Rows from block 6, named by matrix and row number. Each number is 128 + 32 x the weight over the matrix's rms, rounded and kept within 0 to 255. All counts start at 0. Numbers have three digits each.
# c3: 3x3 conv, stride 2 (model.blocks.6.c3.weight, 208x144x3x3), inputs 56-69, a 3x3 kernel for each
c3.73:118126157088108149105051158129106094107112175150119163156129149119084047109146117103163119130167115145113092139105122120120114107118101211174086194140108132123156156169133135102159167087068123098126107127120176140110106182128168128102156175159129149162146076101114117159163119107068143152192075127140153113121133135138069137129110154166140133118099103115154133117103096128131109
c3.74:120118205160128110151161127115143124131103120095118155118086121134113145085123103133076150076108141083131174136152121102184170057153190179127154105156157120090082084116113102123116166138123131110131154141165115127110110161175147106130064107112167169137150124175126143137136130108177146137161144112071140141166141167121156092144071133117072119074118135111067062164163124116123110
c3.75:170163076146105092113151180138116105132122118146162095112124077154158108143088074103213077121114204120103086101111115119113091122077175164096142129098163125128108103090135133105076146114170185159148134098099183117160132188157111154120167095106170155194087113154173113130129148106192115089144146109091133151145150106111162191110091121162159088132161128097163158084135180083082088
c3.76:178146082124142157084095114100146104127075065176143105080144096123144128128096174227129095144086155131100168108097102119114107122174155132106080091087175149110126170095106131130191110154110114108118136156154141115121103126134136106141149101137183114125116126129062137134181088098109141093151144119125126120130163143142083099108121174111098104109107182093066098121181103134102087
c3.77:090068135150167105168128145154080170152152119142160118118114108099121144111112097171132115145080157139130076129162105159077140148112182116151172179123124104128127148095186156041147169108128110069127089113101172075078096162119077121128154172130155147136143115114067128127158121082088119146148082101135134098125112089172179161183148120162152123141090139155071162154123111113114103
c3.78:158171137084150141147111119138151114160121191116091090128154102186091105084133168137133083092160186140193142113121167154083135141137161143149132096097116150095083100176115145071145126139194109153122106145129130124085112116161107133094148111130159201126126130118140102146136143111116120159129091085068116113096140188143118146146113177087171195120164122129080140137108130091114166
c3.79:137082125174099106133163119102124125084187139122126136075074187095172134149181125159086159161148198159116113108108114102155170124137102123122084165126128109084141136119146064149175153096135126132115123130095188118101094089127128132123153193098125086120200090130134129163115157131173129114096113096119150081141126155094129147129069181086125105102098188093236109080167119142120078
c3.80:109133123100112161157129072085092107089106115107130166122076148114084117136132128099196104218109071131135111192151125153158131151163159094148122149057145133149090117168127098103172100089121061249087152125142096119106177095099096188109159142117053185086115097095087126153120134147103145153131117127128173126177110122109103101121130155121097148153126099130089112120149128135164103
c3.81:083143132153156130090128228187109145130123113135187137108141114109152176090159127154079135134154149169150138117099129165198096172206087156082107160159088125087098197193150145135136129128163167075137127139127123154174123148096075135163092124063119115184112166126064116066144102165131133116157128066056153157104089090194162134175107107118114177113143146130115192143109135093096112
c3.82:213150146147188134116130107088106147138140164125138142069150187107144128100159119157055177116100158110139102068109113144107114179142145155152163152137086103124088154100186085128151151103098123059047179082115142047139117099179131084089114074190070074115159141074088119098103082119186192030131096133190084116058087106101147159193148112099120145095106152198187161134132138153173154
c3.83:057102169089067249096142132179122193171095138109193158160082179121124098133119107112023095096180136116122172126157117096146116081117131242136135144137130127098106086105140148069159104101167114115110084156142104137111150071080047132120152108110108132139089148136140098145123160163143100117062131171065140111176183151163133134097134144201114099121118079063129176102133144144132143
c3.84:125148131155137113160113109124110144139102180118048142099110191233153106114120115152129127111137126156117167137105102151104158133170198128091131123132121118056115156120160126116116125163116130087090089134149157135119157168099060152084137119133133177127142127084183107128147127081158117156184080123125098140115100099079112104120141142136179082123191132134134118127126085134141111
c3.85:103131121162161137099105116144119115160094109106106129146085194135071100085114101105184094165073092131177070129104184051132208220130029133091155136154125094130145103148153125109105096209152139144150141141129129112138135090115090177136151110119132137127108080128143237147091107120116144092096137117095142182099070125098076226185095141171075119087121115063164136117112155165092104
c3.86:116147135163142119116155060124148111094121134096128189114118106171129138121106163131124133120120132111160155120093176147121116120095158147069109127123140172099150092087121142120167094168120104123187165173145126156097147106140148152122087171101134163186115091143126103162127112110113164145154186085105156128111125106150088138111137191122150125146115134146102138154159173181200125
c3.87:117057118122145161143115102087153158112149161151094145137100099111122163053129118096159102116112111101169080086074205198111035158117121094150140158090114153077059109136152112108090190163139097143161137128138115164181077070097126134088123171099145104076119135203085081132131151076184139073097218051188111120097133157123255089125127157139116105155114138078128164149157122155132105
c3.88:121148066154049165085115078160133111106122098113101146127125108145077114105147151150112150135151132157199085109187164116121120183134112147059142112141083103076101101061125148104092171120139106157189169089146162126111188133162159072153130127131162085116122092111131112143096165166116090103120196116170157111110119187159110102141120063229149168123089164117116121146143113076159136
c3.89:138138178131129137056085102103141105171101133098100128089123151130139101120135145129123154137103128095150110222099120089119109204100095134080157099172097143064144152160124203117120137104139175126125143122141087155129195146129065161184150138107103156121101105159173166081197120087145068158146175109142090126166135150112106188173077112107104150148145143170058151110150145083106162
c3.90:078139138133096108137118097146122142106114153131103150120101151172110142133134124103115087090136136103148124148119132137142109156159130120202168139117108100112122118137184128093143164105115158092110131156133088092155125137169131138150198119105147133110181102072109086144070081114202112101076175143153100078097123089140160124042181158154128156128099148071167161130099137116109135
c3.91:125110081087111176109112149133155144162152109186168126101175181109148140141098122118132154098134160173111119057089133126164167108160097124103091144219065158120091127093074076089142152081083145074112095148123106111129134094152148129074117138159133190145161130071180130149118122121115143080101101190130142062092155151086117155096063089170147130133155058091116154134147133087140100
c3.92:119102147149135110175082069166137132059105107147109118206158086185138092090155173106124095053080209175138167137100158122132156194081132135151153115123108119085130167160170180089112147138142225120143168127072128117132130070127148121074167150184141188118135121180116114093077113121079141113095112170127147095135153165137222099071156151134151111052134098117102134104146145137123133
c3.93:119113186168152073081090014164098114118143169163148104067109197117180059108104108145123102177122107101084080090089122100103132114132138161207132107151168125156139149151182123072134126118137064114082103081104134121099118098163055115063143088096092102134135130087123133114200148144121099160125177120088147072138137151163112093137125117150142149111094223081144161096171086138044158
c3.94:093120108082119184112106142111156086138124098142169112130054123069167139115139121184093118070143067121164102168148109187213097090130077111126148151205117105142148153125139133115078157106138125092114116126094141097162102134146177154082178177194168048122190123145165174108104106093100126180126135167116158162113084101104141094162069095050073136130119128075132128137134161133136088
c3.95:160117136139130101144107116161140085172045098161104144153096105080097184188087119204095136129115093071107122085146124129080115112153112132130120162112113126176216107138080157157176162214090085141121099100093082164136161165172118108109082117103092129100180120094129058144165063158154105142184123108154125111127132137142176132068195137098130186104099102157115172125141144094051167
c3.96:157189152099116103151111176104143133119134114119118116115179168223132129106143056161063114187131178110165142119145097135161129148124137105137123153080110109103096073122151098106110158145146133099096073097151166122156106110092104106096105122087148118150132115190093104060078194132106106159175061096126125101144141099124179139161120092138113111221159098122093096124136159127129152
c3.97:100144151090164106129133125174159102118169136145114167142142171173126075195124115144118068089137147123156090071161112128123085088166119194130121113129164130174134180115089151135094078103118049127123171129150085152163142121107069086113112143157157110137136093110105145140105130089161133143106205116007177176112127116134080102122156156128099163156137113127137057122118120190141147
c3.98:130079125138108117177155073135149142134132106136109128091141104107127143111161175131133158104170101143146131137145128129129179096124135098136108177132089115137157092122125122105152146103137161135175204139190123175109134121110089154098113143121160105138121146152151188093089142177129112127144163095098064161126145149194207068184096053107084168085135136110100103126199163158196228
c3.99:118135100094147111059093156110075106122095089127192128094041159140136106114097116086107174128154146227083100132174105117119177124190096135130104124130154105101129129087142105111127156097186152169155093117128069099135121066148065121133138128133129117170074137121163133168113110158133128081139146090135179130137118071108104145158099137135174087107165130142098082094090140107138122
c3.100:099125120176103122169133111125125111141147137184106140168087122139152134152173100170160146071108160149131118146151148173095163108126108081133122090109122130135095184111171126161080180102103104111120087098109127145135162104095183144068100119129138110140157138152149097091143138160109089155098116157128128094135153135075161120109110099137125126114098176128135084123100148103116109
c3.101:165142112100178084102164129113097123154089136104189149140157048151193130147151120131179087117096135158129094169157132101093112171170092130075161120083147122120117106112148111150134221164105126163162081146113126056111143098148107106142103103159117201110173134133071095135172155140169132159111098146123100134112094146127111092129121067141156150102163162138104105139176103122143171
c3.102:160110151117127102126134116120144122120117171172180171151146057106142119142181121127112159107093127114104189119120124136126160148124181134116139105131121166132142142140154152151135080097133143110126129096106137155113147095084101093104159117088112067116122158115174079174115181144090060124141111171190096100151108102134168148138139076085116090045143110093134153148118105093172111
c3.103:142105154117165195108136167163136070138161120109092156116149095106125112129126116061142077088152088151121100150111093122149179125129114147112138141107104176146037099097128173128122100102171100160160133113196169146116155158096140130147134145139100117111144106165133135095106112175114119089133118108108125130152141128114090154171097111142128136077118095136142094125109105095122173
c3.104:117158196147155097127149114107167138117088158131127142125171175149110121157171146100116123116148133101151073128185124118138168138114094201183155201118126080120116137168157145142116063154125137117128084163209155125090178168162106145160122088144147162133096121148116071128125183192134138134141169135100208119101062158124080164118074112158136130115100119064138153128114142145119132
c3.105:123122136159115098104164138135136113096092183123157118135130116055159122158111116125129116172141145074135122108115156116135132106120085097104049036104141124123170106176141150125154156130142131160188101176196203085117087151150107140044191165117147121059132137125159107141137125104098135108147129116081122166111112112092084116136183193117166119124175121138122160174171158059164118
c3.106:099115115082120189146102089163167140122148172076134134116154234175103173111094072117131148071085120082093105170096099177122149067147196095119100166107174173164127114097090105150143162134086130154108143159166148117103192118199140163125177122086194092066162112154104168122121192127077150177143169164129094146136146127162221059133091092128142086137125151159127117163158111161099123
c3.107:120144132163114132095149057117101098103143111186142158131085155135176108151069139086152108077130102168136144096089135117108144112172140089085108183104131136144095148119216109143125132116113133160146142112113148122132218158133202132117117207125135122181115144074127213088138199105163103110188095108131160149149104095064110146115137081137162128109132124125066063130163123082073111
c3.108:156131159167168142083074147113135136068132133111149124119120130171160067157123108117109158143162186081126142143161132115128099207183080154156099117154187090174118190158154161121137088103127100136124120132153047079130182105202077113085153203100146172151139157177136135118108156074134133133151144096132121167105104104117079115111139102087116162115136123145151123144124146156065161
c3.109:102170136114142146115141106170136134141153163145110085156135142099193099133072112128128094161095106122133141112159113103125131158089151121132079148128135159077113132049136152129103118151127122070105125109097121102148172109153142130159136140115114153114124128177113083164121138132225130089071112153084117100189120128111157215106114184102097129147152172095210111158109123188128112
c3.110:121153078111137091113142135103101116137134102170119140119110055068124135152103171097161123096115118144123148185132089145132079144172081116143162114098119082141140116149146128213104101135153120141074173167117169068131133115143095143094122163142099079142144146155155124158123160103147048162056097177139137073193120208148121178109072087145218059120048128100133152145142143099148118
c3.111:121057139105119099141102103113155164158127110145095079157091085110147117130164111136159127079143100157067176110099191103079163127184078106147114103140057129113166099180160140088163146140116072118156109129114132159114140165073143080117095133211163118115140119104140124135077098136166107085099099141143150090165172132172100126061183176122113117111114070084158122101118166182084103
c3.112:144165144150149122176123157083107112139121181138120176065105144124154128154154136148143181112134100088141145140094118117140080116100084148124200170142119113107095102142165164116133108101153147169168126106090088165141093110121095139145123105148129106181137132192144141161126138111094131153116103155150105111128132124092131099128154127177060169125106099115176111141125110192081112
c3.113:072167171119162110090137115099164194056126180130155109083162135160178137159113137125137123123135181159109148149106108074130091130116130143103091141193096144171113082152115137103129099160128122123162142080119124137109138093128129134092176184089094174108176153162203142147142143176122138104086096128087130152080149145131170149088112067115110087123093144100124150149157161108155116
c3.114:137179175148101141138128163161091188165109153141138145181119045142095086093085101148067108148164148177090079184125096098214116145144112116180089192164173149094168082075145152147151114119198150087093111130174111081112064116115099106081103142147189179154129135120096105126053133130154147114115079129114085106089141150167150095039102142176094099149125117099091124157236149159118073
c3.115:172166108145132148117069145134095107138149108102126111181145147119094109137105051099090151110170106137179125201162105155097104102128092102110139129191106108160097138122094138146086099117149139165095122157155188113172215099111096137163081137078124074071181143168085119139173129099089100126172162132128147189129112132140127116114158132126141120173087092087064144144159143123162185
c3.116:129102134108143127133124102091172088131135176079073171083215116155086104097115112071205115111185167100148113046112116154122097110078177121156153176107116117087105117107188129100095097156151086090123120071144067141143139158127118137092126137143119179119187151104126130088165110142142121169125147078179127116137150126074084134084108156115143114162165135165115095110123155087154103
c3.117:101130129117141112153170112154100126085148101126131121058090160099149104183143120105116159123132157183083113119135140129101103160072172090143104137138129092126122191135138117181113100134150132136108128122122101081128120156126073150085123141074165166126105122124115126115164133152137152148174120153147154065137096124113085198093163172172098187125118138101122131129133155180128105
c3.118:108139065114093137119102109104138152107171164081184176151150129083114161047094204127130086141124119142131158132144103119089174133193050054120094101099066192184196080131140079146089197161126101110106146140077148128151123132105127094155124092095103056107206087102115172128073164170174122113076164161199133198092105122179110125222096084118123137149104109130122096138222122072112229
c3.119:106129117157180149122118102140126153124088077105137133144162103126117160108172180113144146090119123115121090176119148142097133102095097147148143175121102145182100117166139118150127155120151113117109147118115118118110135121118148138058110133145091162104126094128199138111202086127096095130106121120112173132158097122152159099090138098154111077104105127137124090101161142124086164
c3.120:152098170080078132219169095132131153139106142131170096116160177161082098126207145099129143146158127144194116075170120132125080133103139122112146121143069140119183118175148114091075202108151095152161146141161139121167122086161073125129135136133109174142093114134121107146153104149135104154130120159139134152174177178175121134171143137077150172095145165084128087179110093070164116
c3.121:157179091129147085128106116082117102180155154152145090050132151089130121070084110237085139152145085189086132101123122111097156138110090145105172083060122135130128142156104092120109209139064182107158071147123116218113150145108178141176099124102092134176165080137103109128091158098134068072172130129147098129139153120143127150198179068133123129084100094144204226158118146037095131
c3.122:114132147106114096142109162122103107158077064141156121109150097155131166129150066128114162136142214143144092153142108134097149155132132120068128119118125080181101155163113145138114080096144141173141179127129107129110126118144131112067084098124093151137160116070092097158121133129150122060169149086148108158150110160105123137129171138123096152099194171120106116138130144168142104
c3.123:127137121155149120069116108088150146135112112102108107094126220081119181137134161111167079144112156113146139110122101147118129150072103164081098097142113043149188119135140162137118100153087067137125145094202168140126181150093118142110107106109153125119195112126095106108112111094130076149050135142134136103125111119152109175118113115089200089111127104133161180096152119069144228
c3.124:131121122166115111109117107146119163153145143110161105151129155141123156140101110088161040122108142087056125162112123114097143107079250203159095141131188156127119118102111132132094109151092089133178130159111169130075144138136126211133086168173135134157128107094175167146107114153147083102165148132136089150093094146117225114083095111150168047151147146140106140102112148140131071
c3.125:165200123086120096088095158155133112127081133094120152088101128161131090178103111091076114083116096149125184133126087165135137120126186106161102111110094070115178054153163109160144122080105185139096148114126133090113135143083121143083109127140099156093098156152130144184082131116148088157128159076118106150109117114089187049130078176155097143154089095078096144183157114100128157
c3.126:168181142105129138149190255150114142126126071094068113076065120130133141134114127126118179075155117139115100162123103168138108099108131115150133163135116118161114109108067138131172121133102151129200114123138100099091160134189148123063162179038117171128138151098147110130178141105142087143129093171143128119122172145065163170083113158130168140120089152091090100172126142029061165
c3.127:103137173094138161163155104113148139124171161119107122134157127138140124110155122117177111091126129112136114143046101225155068042082131149130128130130160111144143140100152143085108119112166065128081113099105092144103117114156177134158128204198114145082208113075097164144119162149167151121132164131108109112173183146140110108153168157096148148137146135115114060144072123100119106
c3.128:142119107133122169099084156095133128169127138135136141085139170159162133124099139169109133168182175144154083101131125115136156112139173100116126069120154106088166122138101111122129128097215118145128150147117127101142112133138190149114143123100121106138188122126199118072130141110140113137099094142100106177133109086149139145152120161131119156207108125122179111129099127114128159
c3.129:108112111153095188118155130095103104108141157166139133046174063242129154118150099163092126139130121174130103098093079112099163188107113137134121126128139137127089149086126145113061209084049092112156137099150112135134172106124121075058092137191103211136129087123103144104173126070092073154134123097148096102119139140099151141065181152102109092091084161133132129130194181155164164
c3.130:124139111129126120168178112125122123131125107149094118161126122164172141104140157127089106080168109099171154112146083189156115088106136082139122141137130094085096073141110143136121106115074103094119123125136122086151172103134147084104050106193088092119123155134154161129067137105120145102125113132164154198192083157078141180149101153076101138153116153157069118132119110137114124
c3.131:142142143157105087116106148111169128156138097145152119155168135134132144143119142121135084134160162118108138157138115110123162145100125125181116173098156110119117118135088115181143106179157115134132196131083139153135135210045125111142075104134149146122144098145105119147148158143123176060085175073103138127138141124146101149201103132123111085055125147111122090146138149104084055
c3.132:082101090101100123165109108081136116122053101147114136160181183139129132171148127072166104189109094118089127082151095180173137102080190111143134121142094183144156110120136081112120098157185067163148145114142116121046144135103159125096096124149149140183116120108193109141153149175236103149122138171134172137154155155142044126126156094087080141145125153190145165130128137142150158
c3.133:089095160158131097147128135092129099156074075107113130123162173135148137119127112079144150110125123130127161128090120110133114106195125118132164110116128128128163115162145168122158101097144177102081107164085135211138120081132127075137111137109128159137096116141088079117154138115154073152150135177178107105167163085125134200068151169101119118116152070115194198103132170118168170
c3.134:161123199144160163105085081143097120167065156149165123182152074181131109140101158170138115112111123130147140145103055090140075124141150157132255107113206114147137151159162152126092105186169142134109116102126124167124127121130096096142090147142148148138076105127148164121113126062124136146125175129083124126108128132155110121122104143063106168130139110131110104096118101102149147
c3.135:114144133141120107121089096155140132115089089120114129102095073171131139135159114139042131149159130113111100134085139094131123066141072128082132074103128090110163190138205107140129092181082109132091157140086139115066129092137136087160184127164126135133196115100092107125160192225121187094099058148067089118117177121202159203100119119089147216100083125122103065107118142087166133
c3.136:095087141122121120187140162114182133165089130110163124090122131119158111148125094115128128137146158127140110136111105103140154069103192142137116102110123124166177168171086111073148130098121121176170124096120135118093136140128145156083104149109096102121162122170133134167144099153121115094097137121079140178113152134178145112103109143085112101164178073131148078168119151109173110
c3.137:111100160122129119145137123098146124085140117127139091134125110138136143189117130087186109109110196166153113124091129173202102114157124118162114062158162148115091148113145131169189167199143153141096058126170053080173149108065130123145152045151115081078080073151099159154100182135196114142109095135178132128152111188163147086113064094077136068122162136153168188130129146153167086
c3.138:139171124093087180170119134087159130125101147079135140138104097159085105157157111113183087095114159145130093119112134146178196080137144168138150159181127140149131179105111121128159110174255113131122156068142100107176107138114108104118123086143125060194173132070160122134161210139149123220123144106118105104129114134153072117096116119116083118093131092135117085149139107139146128
c3.139:113147114084121117115087117154140171156146176118162093137048090123138139147147171102103164102093061127168078104123139147141126010081131093161087139147085096092131124117166154131155128154086124123180129124204144083161151120090171100159136140176136189255103147147084108120148121145125142103190082153072103103129144113221161130034112210133192139107119138076190084094119205080098136
c3.140:172129106120095139113118173143128137126059075111113080090116088115097117096120116131166120107154109168083137123138183096237120174096111111147083143125106097075173182128129098149205037124167142170152013119195131145084140143190089089129126191227162110123137109127186128120090124196118149124132130117076120172170106065213093067094103110120161112093097094125103128125151106073075102
c3.141:115165100129149162093127138111128119141125122130125103169140123101121191103175104134079125166081146154154142105140128092156100163110146145129141169152092174158123149108164112139125147207095117149164078154098156120126115131106126117136153140107123131155157094156129100082127065164169175112160143166132155099107156086132103166146090129110150149129116117178120146170140129141137108
c3.142:183152144145087176105115121159224153191098140137085116102176107131070123231114087117124109141121064144128189132100134106155117205113077111144220101101158107185112077147076092134135166145146202118172116113116074141089084099146162068057146086073109145190117180135120151126129174072127106217139069148137067064134071103127215186089100116139103147090127099107129064105117149147115139
c3.143:101078144168131121143085136133097135105182172107095118114091151147176117109108158149118158166123179089122061123101131143090141105200211252151138117165126080130124104147135105095131149101253063134082110116126109117117110178156110142108178158130254179118116141079137126096121224185096037138073136106090063145176113120094099152144101140137137104175133111126159149136089134100123128
c3.144:130105098176083120126131088165098181097242120115144157121156126127130192089110115175128142132174090131099157119085161138152152119158114106094151101166120069160198185144079172079169127138205138114157188162107127087150154138142120145204132112149116094121161151105138130157109156135132182120121129125119097163137146131139114147099135140072080167131148154175077067142104147119090127
c3.145:141218149117161113096116144093130127125119116151107067112189121098104128139131078125121162098118157128121136110111112145130135109079183132087119098143128220139179119145114071182105131079171104110044088155137115142121089113169111119171084121170146114117143150189109145111181175194111109133138186142085099078133115117198143158141139094114107081068121124078118197106131125159133129
c3.146:116115151137124083181136078106120198112133104099156137248119100121103104099161088143196139114182090159117089105131162111137106198193068084158150140109122117148162161157135142099155120108105123099091075124082202193141089109118125121146203104148137079118139090098072173099092111117105131099143082122131130130126138130133143130183089153174159184099198104125151125127129126139086176
c3.147:073127154183156148066104172127124135059084248197125143140181118132139098108086092161184169128127092111148125158101141146135096121150123132144136169170166104110065153193120137152134108138172114131089085142181125120125197157060133171215131141154052121080125182120141171123121111108102114140162186108094166172121110145073088128120184080094144126084192105098143179079149114166123122
c3.148:127110119122128202119137081074120161115118103066135167124155097124105111085213177104091090098113120101120151144145128105145139169116091067093210152157100186167113158138187098158127161141147109177116127114147181161086182137118132050062080128085177170147123154179130197110142121135092146132114131106139111162156107124106210086162150093092098197139090096081101149136116134146129195
c3.149:117123170156075182081106146122147087073090190149142170092121157108116173111184138221083095068130147100131125123117111123096092105058122146156146186169108158113134139094119126150117065153114130108147135103202135140071191119236081145134133153122138157087098153129140102140151181185085234134140153123118199122151116132168092103113181200144154164139135116180191119122144137136035093
c3.150:138111140145135099110172194133115156176136110138102080088162189107187156177111110129164133115111130117114163128115114116134121124147161153115135097160120138095129088119120105169144111075079163153088095145188158127128110146172157085125130090105159067114139152145134141120118112125107138112106136118161094143113145156104156154167093082127151113114080165069174159113128177133135123
c3.151:127124143157113137131123102097148145155154154156128150119148138097134153094193063122153146138098103106123145120131079122107134131159138122099145152091157130164090148151150108119110140121136089057186089111172083100117101124112082181080129130162117169132137156138123139049104106152143115176051150134152141059131189101132084187062082212111094155094099160150115119113119120127113079
c3.152:085081171156125093148176167167190132097066096138099124096152132155137122159111177103132135112107160154111130138119109137170094151143159103125153133145205126127169124175113085085119163086137150118139173132077076097110126107144102124079221140125088143098113125087141109108112157149091101154116118091156195219195118165111116079064104074133107144103111129118097111091114092136102117
c3.153:166166162104082108136182098144157133079083091057073180120060149131133147115149108124050119149158031147142120092224118103134115104127086118175123105087180130090167124147159173123184141099089166227170150119155150104127178146116155119128121073127092169093169144156168125134057156100140094168085108091156150132089129144095135143139089127175134083158112135095171144093095094117106072
c3.154:157133135137098134122144132089090153182119111106145151074100157135115105113156133072141088117081160181119134113157117135113141140129120104227119152090119107124142139116161103126104130110148092131134162160080155098122122148091073114145087098078096200065163145099181129158128164112217128136044168119155101080112157178146154149119157080081099093111067110099128147154153127101119138
c3.155:107121086093115164139147154150062111080126038118156131173065084106190103134141096145083139154135053126110065088155121113115115145125111082109022109161120135159155120100187092127108121151151112113167118162092124122162132145127097142129114128193074116159111138113128107155126090127094081116165133144125150174198115149183138155066111135087146143183112097095093115149137153170103141
c3.156:205173110171088152091157060104123149146147177130155123127141136119105116103099138112075144174109080094116091152077170142203107098128097148136171093121163080087089125137161108153137117197162169150099163084195170160133076091019143112089150087131107132158139120133112139079177142130115124119134147133155131141119133093117111094100198113174044101110117110139115165125118109158108120
c3.157:134139160153150179103099059086138119135186179090174141101125147143167134181099183119101122110137088092163161113108132120096168073174175130134143101149130114124134155117110141120134174127183083124094145140166108131081123134111105108087106124169149114146086086100115119184119136140121109153081101167112167118130140114153147105109112134162114085117117118099095119127127096129129201
c3.158:116124089102143135176161139172110097124169089142096104160116137164109114149108152119120115188153104112130111155191161126160168140077146081078102117147096172068221164112117131096166042097122070119115089104144072156098156134081145132101180176162116174134177117122130102161153139149174163131203129139089136083126080168145116132112073093162118131121131159120082106120150143129131157
c3.159:100110162107115153144134149141106167084112110073153191121140147113123146140164103099167099108135128136152163187122093168165092099112105116104144144131123152129120120108113115168106141163157160116145120082089100099157143169092076151091150145120117098087093153116074113097143151082150123103071127160093082124106144186118114116147160157100106100106125173128067144127161128082122155
c3.160:139114079137111076075159182151131164120143163110145095114157134077143110171082151138071047133144140143098113134092118098136119171142145138052121118102138136148142093159140134125080140134143212111160125129145132137139124195186076155100140079144188174089154150196153159104147045168215167125101062216117143090165102182112173122157136106148124122142097144171101137087130153152105104
c3.161:171204192072125089122127116143118116067178139116113160200066170134125088103108073160107151090115099188129096100127123122182189144065124169140092103164153129097160137161106115126153118159131182059103186116082144127144126150137180091106145098108138160120120130135123162117123077116118102169106112063116110120141102130142228098037164135077103121112108170137143161156121140140102137
c3.162:130166109126106157119111101154125157116162154152162122048128130135127137150129142147129104151133184099156112115126120133113117089162231070103115100113151101065053098153176154161158145125128164178145137163162161154143163163093106090159152078148144204150123155154166179184145157095144141104194134145113173113152121109119105142093097195124146179134128185136150129137113165107158138
c3.163:137087145115144133084161148167128124105101118070173196188126086144098133110169183094104102114133117116143173181129105119088180100118112096115123177131045204095122110108129128119132181130184151066114119178092099127115100134150180169101061114122158090062121104118118069113142079161113133141186131169110110164130104121083130122118108096170119131157119148127116102138166143163150135
c3.164:137112113126148117114162132151135153136084090161145126173111178131152113093177117086158115109101141102123045127103123156121087186133076200111200176156068190159086129146126094147149194168083097126179086078104158135181065144129090086135122080134115169133129103086155122102165105055150110096106097085134146133176110130141182162137130133130111165166125122111122101135084098173100138
c3.165:181088060134115125137186128130124137086125133116163117127145078147132114099091126179170080119083134130103123138118169163194099104077224085089122100106145156101127129121162133154097091101185105126105108141139140149017115133093142174083167143171137076144149116095180157107099144142128132138116105139086124113126123127186130106083099061115101072147133140166142108128123148126114099
c3.166:148111201104121137109106167165158121187159114161059073057122063129148093155118150157127132121086106088167185120105089136147141137148138093126146094151119140113099130175147168139153144077162117132160167094125129171135093166122095106171114111083104161132156157106114138106137163118136108136150116137133136168183076042098166153122125100088142151140106145205154172163105082161133090
c3.167:114105118138145085120106044072111101104128116144127139167100094131120131127142191069137143113190100091131143147133163111143127107135245157097104132109125148059151089128157093102135173123186138131101164139069147105075121147113146154087153119175119140151058075125087081129059089135124144136112097108122117136195084145162178112104114087126141123143084109126152137100177118122107176
c3.168:168158192116129170111089106126091179078158155151132136132105105182096118128147137093138149115153107183095069097107192142124192089079148082068176128085088147143091138078145148157138222087058144118088091105177121076147153076171145092075160148164085176137112124096176097124134076125160134092099139116178117079014172119142131064135106092129118085129132113121118145136097104093156162
c3.169:143142155152116113205165151102155127114147169077106143120108110091118099112171107199132101091120102117118104120115138111128161110114099086152125074100143057149158103161155104095134121132058107215189136140136129141097098147169111093145121123125079122185161107161083131206108098083127070108088140075124103128137113137096138209116184108090189167103147137117148134161118141065130150
c3.170:094094113159092143129186151145140132096130157164173108125216111092092071084096175144131101113124105118128143117085166111122182144101170125073111103108163133162055155149078132114167167102135162115137149085123138089099129093137172085101075118145107211065147159056171105087095067178077122135139104193145115146086148096124143062100141179145153166155091137206177129159121122166129139
c3.171:140184112164086139155097149083135148117199210111104129136177087099140152130174059129077112110130139165120108182137095169103099171165118181119228110185153071130122219237085117139113151161183102173159153171086097115165152056108110088145172202084140115164136094109124101150133081149138179154070133202091112120178129164169072145125086146066118180114136149116104154119140088091111171
c3.172:107179163094157214156082114137111136085147138099148100153141152094112134135122129084203078121139092041152081145099092152130129134122191127084188149117160176154129131127170148112105167182157143157056153131158118130184127163130101091180154197154110153158180108124122199134110134131185178175138146070189154162171111167096086081106154156053114091125153151126145214103145124044102121
c3.173:102078105104113140255242197108126150073125112136096145063059152109176105145170116071213121104116105155105110105190111094109141146159106180157127102110108174201248122084128079150148098069209203230145115126103074099119167161130063117140084090097136100112157108156092144142177165128108154147169114075161103119126124117210045060151119188127101084138108107102152231119135161167121202
c3.174:120138082099133165138138084107086203061159085169143212121161095174090120160150116104087249111146137065157135088155154167081072186131113164126134114141088130182154165130113118102156101113138117148126129135093126119159088137150081113070097145092063090179099130152120091143135154087111128173079076188166121095125127134130162091099152079148165150196102118119092057148154089181115117
c3.175:142087108184126104143102137125157126096166126131077128161072151127130125098155151140090098157161127100142101171085102110083110093056120130156176140105099132123163088101068077111132127120217113114044077119116134093187130133078142113137186100228170096144127104188083075167144186145103133178122138163132141100125083129123151135087121171147162167143147100125096107096147127170187118
c3.176:141163150206133121103139114129140158126180231162129129234166042127132131140087170154182106161096108151121175060097138129104103157114120166126109142101128162121044176147124120115132085153210169141129111111143109111126132143109088141149118084174152141134142187118158098136078117075110179101164148128153102174153116133093080107059121186116111147099130129153040122121134142157118080
c3.177:156122064157114112130113180114159162098085078121156207100118060112097130140162139085134125136120117093147056111131108115135144081220065120108049138108096132153192130146164140115173127100138115152106114146121156081159184100121163184145061193191110148168173159141075085131148121140111132141142140120142130155115108158142160104087149112098097153151182177148112103097125134132102191
c3.178:113127130161145127069132139132108156091147085143123058154076147120110120100138138104085162074151128093154181142124072187128118117067098106135069116134140188120155169120133104133093102125183175073122104169167092104099127167163099146167162175146121186159131196112123128215132105186114098146185100146110158175098114147133110155074087075122127103144128147124148105119113065147205102
c3.179:115125155098147131163157104106105118095114137088089104140098176114122150116120139140119106120176087137151091091138173132133084071118236109114138109117129159093138094106136165126117148141175157057072140165224085131105108104154072104132159183111123096089129113122129120118119082156074140161124122094121152187082201194090100165099161163182152084137149106130147097171128135100160082